Weights of a small encoder-decoder audio transcriber: 25.5M parameters, decoder norm layernorm.
Rows from block 3 of the audio encoder, named by matrix and row number. Rows with one number belong to one channel. Each number is 128 + 32 x the weight over its row's rms, rounded and kept within 0 to 255. All counts start at 0. Numbers have three digits each. After the name is the row's rms in percent of the matrix's.
# filt: filter width-5 conv, dilation 8 (encoder.blocks.3.filt.weight, 320x320x5), inputs 153-169, a 5 kernel for each
# gate: gate width-5 conv, dilation 8 (encoder.blocks.3.gate.weight, 320x320x5), inputs 153-169, a 5 kernel for each
filt.218 100:111080052100150119134136093118154093101121187143097082113180133138143153118193122130143149112097083148179153175177169115153170167121108158145157155145165139137158158097072077084141143090108120171101070047083135168179182165108126146131100115152151174178143
filt.219 099:166085141126109109159088141108139078152114101144073135115111102127074122140114099053059101151055154071100104172093137169105189076133145115136097111151100128100143136140097139110120135093089105122141109153133132096158101154171114180083171161101096129097093
filt.220 102:091125135132027054131085117129131108190125100136108189133085103112118116143124166115143140151108190126093142135125137211094129083123167140110136110146165103164121176096119113126038122127160127114089135136108065150115136131188082119105130158170095165140167
filt.221 103:099127125116128121094185145137131133097102111129161116092115166122114106093206162132098114138163095079116154125114142115151104118145115199155124124100206171125116118123148142125147150135124109096083122168151133178136110141106109091133139123200178105100121
filt.222 098:098180129088142085164093118087171178119123118151156135095152116133077149066129135103128106153131135097152154106103152085116146070162087146131058158099194132097173108100148110129119153192094148099099158114123148145121095173088132159078159066166089143154119
filt.223 099:073091069116107134104126105137099142170147090115119119134066149105199109152175104172092117121119097133087164146197140150144135183118155142122181110148140141196129159092098089130154112114133124103107100065137127182138199138164136123156104155167156168144122
filt.224 105:032115168137123114089125121092093145176186160073136178161155148123165136109129119155124113079131165145147207123135127103149116152121102160100142130115179140163153129024106163118114102108198176142068093116115128200133138131112134125133140091160168127150137
filt.225 100:117082053075124112143150122117136108097072149146096078081145136157168111141112124177153192148066080099159150183165166131131181179151137133166183111175169174162151164108081084086143135101120117150095098086116114156174176140146119153145141098160149173138158
filt.226 097:138106190150123086089171132092119143171128154135168145119147105119159160121121158126160135143185124125144106128122134116101081143134107127128142168120114120134106110130105179160107111133208109111112102186127144102108131126138090054175130097112199080139125
filt.227 101:155119103125129091142119132067136121107136119152110120132150097155173140059099131186160095156123117135164095114170138087083137135135047082154170106071084145167120108123130113139084121126126129075149159107124139090130177128074062136138133029126139166132152
filt.228 094:178108067095177137155102114140159095056151202195083075126179099131106139143111103105123091179082090136164065125148147061092165117119124102125110154140098143116152107148143032119167165085051111184171111101116159081133157151087120135105135115107122124161108
filt.229 100:108153066100156160149144057168106121070148124060105040145144166114160112122138117147151084064107071158129145115176132098170126167096128168098159139133154102145159121140145081119156125107072123152155156097107154156088168137103156118138103136125082133185106
filt.230 102:138129069149130198113118163129090160101126116069145085114127161144135158117077112081132064066146088100123130130163118108188138130150097125137118130097079127129106089170150056137110105145088147088163129100163146132147169128123188160125148112023124107095101
filt.231 096:134147141129113125188057099082144117178173151132127215158152136144066102113101179107143136138114247147153133125055115117129142016109095143116078110097117091126134129142156119153104143131125149133132143117129115149106080109108125151041101075126102188141147
filt.232 097:097153095155087111158158127077100150128155079105158111172115150144203118098154167124093063117138104165124151141163096135154129180093087161129201110102132097167080123100126130148093131152152136075075137128137113143117184092136133119194122075142109150114132
filt.233 100:111123147083158110057103111076151149133091163152151127111167124081079135079116149063129131140176140126199147117118152070121047101145073117078109141094157122130153130108094110116140113097127119115107086135094150145108101150079130047122130063137188085145175
gate.218 097:163142107125116123110177097085118162109182102111132106149135128119222173122090094167173101122151065135152111119228147118119119205143117099117199166118063117128172121134131133113117112136142181115144128102110132098112215167126111105212155120109124117170126
gate.219 097:131111098115136160121212082079120131110137165130134064126187143151209121090152117150109139135124042161195114134187120108144162220083078141149207114113116138152123129153116142118133155143143101142136120122123148117142196130103131123211083108101143140161146
gate.220 104:190136151141116171141195127139170128107101109134106098096091090130147072154098077120065138133108061101099083102139102140094141154091145094139126075135084125107097128176140139125116159120115097130185176141160125100137123082139141153163105154078099078085125
gate.221 100:172099169183199125168131148139139086171124176179084179144179117166134122120148153144141121183106176127171087159092086076096186121112108125155124095133093121120086107149086144167190142121149121164124117163189147083166110085089086166148129142146118122089120
gate.222 099:174197155172150162151095174208128182114124139142170139150131128113091133208130133137158179119162166138117103074103100120135115075141181114124118135176073101110084147167191132185215157179106137178179179141153165099093095106153143140074130193077103152117124
gate.223 101:097118089104093155112159095126082157086136140085135039111124145141165119127103133128102085071122050121123169127174148147179128183123147106168155099140111183146133177073129108090092099149081110133112113105113138163152170118158160129162131147114149109120113
gate.224 101:153167143125077079127132118137155170188120159171155169123118103102139139174109089128163147189157169142116087087112123192089106144128156105076141132176104092146117214131150131097091142163190125150146143143103107106076132104210066121140100170146101143156151
gate.225 104:200151116150114116151138161084146085156091143181106152100151112111147131115130120148111074174134141101160046110123115099081104133123080106086142115110101098167104115163149134155128142085125120111175137135170110051092143114101065118122145089153131176090130
gate.226 106:156162240144102185176177148130125110145144119122109178122113184146106102134170095131109134088091153119109130128076106145169160102131142164132084115120132118070126139147192211128105158137164165123182173228148126150142071111141167179137134135094068069083129
gate.227 098:093189158150149086125073165081169172154142112140167186154153167095094144098120074113175127128157172157143151101057101129140081073106090161067100116102160051090097129104144123142121141131131159064099173139150115175092070104095145117091138073167083114134157
gate.228 096:153165148132114166135105125029147118179094153131128163136149127096096095069114136148110110112133180159190122089072132108114108089098065107087106103108117077124100163171144135109100137087119105078171171138128093128069090117109150120089131057082116166127176
gate.229 097:103111126113107105125089184088125137093067085119141113068119141158054155125170179059133168149135119067134137144108128123118138079149146163171073158133170170110139093129115087138125120135083100108058086146159105142131089129131075098110150118182191128127139
gate.230 102:143147160201168095149098154145139113163173140158116161168126106111119120101118126150154126161115166165123083109098080089086130111092094128093139094086120075135096103143141155173138103104163168115163175132155172094090122068097089143132101112138089130109089
gate.231 118:085156132150133027131096156134166201144127126166172145143140114135138136133174136139159163184152160146123153111121111130107129115130126139134145142139199168140118134052141108165149122176140130142064143106132137153118139121141079129136122142255146148144112
gate.232 098:138110130065135120160161101084135133081075202122079072091193137180129161146116148112129146118094082112174136161146183119137180151179122106148142160155112152118148134120126117083114106134104084198113134148060091121171127189140130160163154108104110099157157
gate.233 096:093167169153124127117136105169094202139137103094183137130077150121115064135184148090094113094180129138053175098118087133120113146089145135118122056117164098094101111076164135147121100164159134101090143162166145167108104074131110111146104160157145097101078