Weights of a small encoder-decoder audio transcriber.
Training: adamw at rate 0.0013, 15500 steps.
Data: trained on read English sentences (LibriTTS-R), 15625 training examples, 63.5 epochs.
Rows from block 5 of the text decoder of a small encoder-decoder audio transcriber, named by matrix and row number. Rows with one number belong to one neuron. Each number is 200 + 40 x the weight over its row's rms, rounded and kept within 0 to 999. All counts start at 0.
After each neuron's rows are labels from the 100 texts, of 14976, where the neuron reaches its highest value: "fires on" is the input token at the peak. Only what is clearly more common there than usual is listed. The data: read English sentences (LibriTTS-R).
# fc1: MLP up (decoder.blocks.5.mlp.fc1.weight, 1280x320), inputs 0-79
# fc2: MLP down (decoder.blocks.5.mlp.fc2.weight, 320x1280, transposed), outputs 0-79

fc1.289,210,162,190,175,177,330,165,234,177,247,236,184,266,187,147,163,268,233,286,161,180,200,187,257,240,200,184,199,173,225,224,202,208,247,215,225,151,244,180,233,178,203,197,197,152,236,144,153,176,135,159,255,102,210,112,185,263,234,151,185,244,152,260,211,174,157,173,162,162,158,209,220,187,173,212,201,127,158,228,237
fc2.289,186,153,221,219,222,112,174,277,230,191,200,232,279,238,172,217,210,173,223,99,188,161,116,180,180,170,162,194,183,203,149,212,228,177,268,194,139,153,176,133,185,225,126,215,232,141,250,162,192,167,153,121,222,162,258,241,219,168,252,189,225,264,227,237,181,253,177,203,209,204,185,228,191,202,189,273,163,167,171,164
fires on: "as"; "his"; "her"

fc1.75,188,219,207,205,191,157,207,183,212,199,204,223,170,206,211,205,155,200,222,244,261,187,217,143,177,154,221,215,199,221,175,194,190,206,299,206,163,161,212,210,185,233,258,248,226,157,217,145,227,157,192,189,233,225,183,133,315,152,241,218,288,255,247,171,229,156,185,218,145,173,203,172,212,183,229,226,166,222,222,135
fc2.75,141,276,228,188,253,214,209,171,135,160,179,213,198,102,277,191,234,132,139,191,144,166,169,220,193,253,207,213,220,197,110,168,179,183,212,198,232,244,209,220,151,180,234,216,173,191,195,170,149,212,238,173,147,174,198,220,277,235,201,264,112,135,169,210,219,201,212,177,229,251,237,250,277,153,240,243,283,193,155,235
fires on: "at"; "to"

fc1.47,180,170,202,189,150,223,217,246,189,212,127,262,147,181,220,256,222,66,205,241,218,174,184,167,217,192,202,204,144,119,228,252,226,260,292,208,162,156,233,253,147,205,239,235,228,170,171,217,203,182,181,100,154,172,152,148,204,164,177,226,231,191,177,225,230,212,197,158,185,184,284,166,146,229,172,224,237,287,228,157
fc2.47,270,189,151,204,215,155,236,228,216,158,225,198,232,149,232,210,185,207,217,155,265,204,154,231,213,199,253,182,292,248,227,225,195,239,206,134,205,187,168,187,169,241,181,247,156,190,199,136,172,278,231,293,188,243,201,161,175,166,191,219,197,150,208,163,155,203,188,196,187,195,140,245,169,209,131,283,178,105,155,222
fires on: "at"; "the"

fc1.639,148,126,137,237,188,220,246,188,231,230,159,230,264,197,193,192,189,146,217,230,241,138,167,213,161,254,217,154,230,224,206,221,178,247,236,157,265,226,183,178,164,170,206,204,194,269,270,190,227,192,196,129,167,233,141,192,123,225,228,198,167,222,180,216,221,248,237,219,171,196,209,134,146,144,264,188,281,151,135,176
fc2.639,286,230,168,115,271,219,192,215,195,140,189,217,179,234,211,167,195,166,193,194,298,222,192,185,146,167,265,237,214,170,181,143,239,161,224,224,123,142,259,210,222,142,219,214,239,166,205,185,121,172,227,166,196,300,173,245,225,239,241,201,187,247,224,185,218,215,164,191,293,179,185,224,210,171,271,192,134,243,290,276
fires on: "the"; "said"

fc1.533,193,156,213,175,175,198,183,179,184,286,207,183,209,131,244,265,291,209,242,174,176,185,160,228,180,204,274,129,225,164,200,215,219,262,175,163,197,217,217,252,229,102,290,176,218,173,217,222,173,186,271,220,178,224,162,228,252,199,181,206,199,179,228,194,140,219,212,165,242,202,244,92,240,269,196,200,208,210,179,213
fc2.533,162,123,244,199,90,171,272,196,160,106,275,219,199,246,232,172,169,191,195,248,186,215,167,199,195,235,184,186,147,205,212,231,160,246,141,199,235,187,167,125,160,197,216,247,205,235,240,164,189,152,166,206,218,184,109,259,282,299,130,120,128,203,148,179,230,167,147,195,200,171,242,221,208,172,212,179,250,127,239,281
fires on: "as"; "and"; "a"

fc1.481,248,211,225,262,234,134,144,233,166,173,134,216,193,180,213,175,176,242,221,139,232,173,164,266,182,198,187,218,211,217,244,135,179,224,188,203,162,135,234,198,238,173,255,168,163,137,283,109,197,176,174,198,152,252,211,172,200,182,195,265,173,241,198,204,116,264,231,186,186,209,172,257,132,181,203,178,246,210,228,152
fc2.481,187,167,188,161,188,233,186,246,223,134,259,213,206,162,256,140,259,225,214,182,198,161,194,212,194,200,261,184,183,227,239,289,193,141,261,248,216,169,155,190,129,244,227,251,251,171,219,185,169,105,191,138,167,185,144,113,175,184,112,128,119,185,207,234,244,174,194,252,158,252,184,257,177,250,233,209,175,196,152,314
fires on: "as"; "her"; "my"; "his"

fc1.480,129,197,177,179,192,235,198,254,231,253,113,169,214,215,259,119,217,164,223,151,253,134,222,246,185,232,167,226,195,235,183,140,214,265,200,184,210,218,261,143,198,215,203,162,170,252,305,117,149,226,181,194,200,269,116,199,207,202,207,239,218,254,180,170,154,208,123,169,193,165,215,184,253,183,248,132,244,169,225,126
fc2.480,301,242,222,184,171,170,271,175,212,132,177,180,252,208,182,177,166,174,137,222,185,191,210,207,199,206,194,164,217,150,211,203,146,215,174,217,235,204,183,182,213,166,204,281,152,134,240,256,197,242,217,109,245,193,182,199,136,171,230,201,187,191,244,208,223,199,218,216,191,202,186,226,195,204,196,218,223,258,214,248
fires on: "the"

fc1.322,179,131,175,194,214,196,144,169,166,197,183,247,164,257,177,178,220,194,203,231,181,199,188,160,137,262,168,120,205,181,225,231,219,221,200,240,210,160,252,184,156,190,223,184,170,215,199,175,194,210,169,234,258,213,224,259,173,192,245,133,277,260,127,218,212,261,209,204,211,134,207,249,163,227,150,190,180,225,187,223
fc2.322,230,240,183,257,109,136,290,169,204,232,131,224,242,170,190,172,165,251,226,196,271,134,223,249,229,235,211,267,220,217,202,211,168,192,234,186,199,206,152,231,221,205,222,253,219,158,114,146,294,178,218,180,252,193,153,210,193,195,142,147,205,166,261,190,256,255,151,216,118,202,234,194,206,121,232,168,240,182,137,273
fires on: "at"; "of"; "the"; "to"