From a checkpoint of a small encoder-decoder audio transcriber: 25.5M parameters.
Rows from block 5 of the text decoder of a small encoder-decoder audio transcriber, named by matrix and row number. Rows with one number belong to one neuron. Each number is 500 + 50 x the weight over its row's rms, rounded and kept within 0 to 999. All counts start at 0. Numbers have three digits each. After the name is the row's rms in percent of the matrix's.
Before each neuron's rows are labels from the 100 texts, of 14976, where the neuron reaches its highest value: "fires on" is the input token at the peak. Only what is clearly more common there than usual is listed. The data: read English sentences (LibriTTS-R). In brackets: how many of the 100.
# fc1: MLP up (decoder.blocks.5.mlp.fc1.weight, 1280x320), inputs 160-239
# fc2: MLP down (decoder.blocks.5.mlp.fc2.weight, 320x1280, transposed), outputs 160-239

fires on: "i" (12); "one" (11)
fc1.381 092:505501517538551539495429532535479522454502547494472429474570538477490437378453468498474499458533490376447452458393504554509551564554501567564550472494452491539419448503563528425457508562478461472481492563521449483504453514493549594403449590
fc2.381 088:438458441464568508517462582544492379500522477483506468569437490427531464541468535515489476542579498567437470486494465449601369480604512466494450481503491437608465452490474501535454492528489479579483465557451519528533532455583502492542454474

fires on: "the" (23); "him" (7); "a" (7)
fc1.449 101:475483568519556462468420574450486508578500487478475425590499551472534561478513482497528544454480508436517509511495446428576558479521519467547416544460392530457526397547516507499472446566458460489545521412458480604488474381493505486453459526
fc2.449 101:473492516448543552495588519487462551536527403465509475477461469512484424529561537524552497486549505426458539573491470548507550456477443479533440579522416552519463544558445552530524567429520551602609636519581517471549596524510497486445494567

fires on: "i" (9); "never" (7)
fc1.741 103:446520547588513535482403632452501477532484583542441540495609457558540487474401463558445476506503518522470473478436423499504386493480569444444510525454496467524499407500466580535376437501511452517383605497464518582571529516515605549534528599
fc2.741 105:557520466474536518517490424426558526564455543473489422486452541567533497416569415575498584497474525593443521499556508525528605560480561486518563425504496485525509443403512509659539460428472511522541471471527527544472549478511463413494561539

fires on: "the" (29); "going" (7); "had" (7)
fc1.653 093:462436492480503571590563558492548479556498435478471603503443526455473513488412418443554458438456498512585513615491521511621535408439530422508465608537506564552468463486474519457551437527443499517533461560497585503502550481571570487460477545
fc2.653 091:484494503466553391503493499570437528570438519517531547533573439398522564533458495520487537423515528442632464428490385523520557498482455628652455475538531607438538547517475503397523462463511566458440467477466496487557534471465526518472497460

fires on: "i" (32); "of" (14)
fc1.40 102:483484438519514453494453432562575440481579586583426505505477544540552543486421541569525568395559530509462484515453479466562437525546462416490534521348465413492463414515457503448446547543532443505417610423497518466494416476466567509510445608
fc2.40 096:512441524567489545438473485525551522487494491455529519564518560447483438519443461437533451474429497510429438424535462459465597611421518578465499464534576516476537535497577488509471517507506551518458448580438568539482564533512403593438549398

fires on: "is" (48); "of" (26); "was" (8)
fc1.624 105:464438498599493449386485498409474511534552476442460525510483444497521540434500462654573489425553504505552493484486584434538482513486485528488518540514485580462429413484482475452504558449517516597358505464486452497486471439553501501560453498
fc2.624 103:432503436469510496474459569601444436513470458540479466532487453497477505569521510460437426517421363539498466473470509553536469529434549534495465532563495440488484461596488538559549550598501490462519458454489562475467585523512469513519406571

fires on: "is" (8)
fc1.93 096:383522545630493497481548481527549499607494522471503562516528509515512479473432525474495523396459511468463551548468528496584485505486580454456412503473438481441530422470512463538535455472519445474444505434409516509583396469499559545516542473
fc2.93 096:531566450421554451422587466457494478452532519522523460517514518603535494479517586560496496462456478494504515420398428442452554465472523419497475507507481490471466482540495513569471559443574511549488535537571429511482479516527454524585519459

fires on: "the" (10); "i" (8); "him" (7)
fc1.18 103:545506550498478456480536555488541495493469576476540490469462625528467429514430481514394493501468510482417500476428571467497518510493541472489394493396481468569493495532531555490605521512416498482584489545494556521592499501477549508536461536
fc2.18 105:458531475589501379475385431537424567502507529565493507456525466490501494512470531463606485551447535442464496557520524542459587509527504485480480527530548444596454482494376533539549520651491456474339478417494530458477548442536565476537508477

fires on: "there" (14); "have" (10); "am" (9); "we" (9)
fc1.5 095:563450537411514538478430538482482462516610541462573429434473420503474501493562507452509546595489533474365483511473559554475526476507463509478513501500546568473561531523418563496463555477533468466491474447532444523531484450495549495514574515
fc2.5 092:509479439580440528461493472583510512590359483484451551430545484544519518497469566558468489509486537484510494478487524487545598576431575557494437569506469449403475518516504433472516439500505537578580508541437532491473505538510443503512488410

fires on: "i" (12)
fc1.672 097:515468477536598528490516404470536391481474525411557530422551600597588470430506523603498600481530585483497444538427489583566465469420487423522507608538516403448520473525466549521400504434438552500394493608461541518559520379520515527509489525
fc2.672 100:558544422523481498546594595479393589567468535486472567469471446507517514498542451548470489529502521445522472515515493469439432442430533547431552497514463524544399477470486476636596488475534561451552433576569582495482493515531543511455583526

fires on: "the" (15); "it" (7)
fc1.99 098:496506466428544486518490635474507501559477463430528561570476459545521540453532538583522523534588535351466529469447529492536552525557547490510528521570455443485467575470537470552568464538521431523584516432482517547566523552539506520421474547
fc2.99 096:537477529505444500456479462477533447501489495516475406560473473428527377578515468479489449488424572620530470516567455488438522462454556528483511466522478547532476422434528493424431432570475485542487444543560565493493532496499487372611394427

fires on: "i" (23); "but" (13)
fc1.725 099:512390474482553504488435453422485545453632586526441469517559443550515413584512506504467532440477519496516466496519465478504428395449446442477485498448449452400566449509439558468486522503466375481495556506454412461647508436482516436527495532
fc2.725 090:472509570526486548404499562541527440543513524453429545474481597542510551351421460550512447564520507540463472487458501505488441523553430341490466473451571490554451553491600440477581432543581483430532512538545574534482586492508538468501592465

fires on: "the" (12)
fc1.496 102:526558583579542537427554504452556442437432529487540517533571469491531494467441478640513549506479494493512492603474408569563536521396531475543558479499586524558480495645529461472467500571534433450531521492474533558442498451523479506469521593
fc2.496 105:492548468383490505469500518462528566498486496553438464541523586429565532547495493523511512449487584425569543489533511514500395587549467423500469460468536445521458484449586518604423464518511518584434511488423545467529446613502445473453479442

fires on: "there" (14); "that" (13); "for" (9); "than" (7)
fc1.290 102:494492549576469533488425539493473524590524529502565568412525462485467454486490547563511568460468593403453524489518470428570503536430490504454466530495429478465458467539525511466443485614517468521473536476527581524466620402499526527502561479
fc2.290 119:371551576588493491456534523438469498473468578392478557484505579423535524531424556536471648434487524440554541540450497562540620601514581368474466538535498591476410516487530471441533478420554582450532522563434489481531501446425464510600471563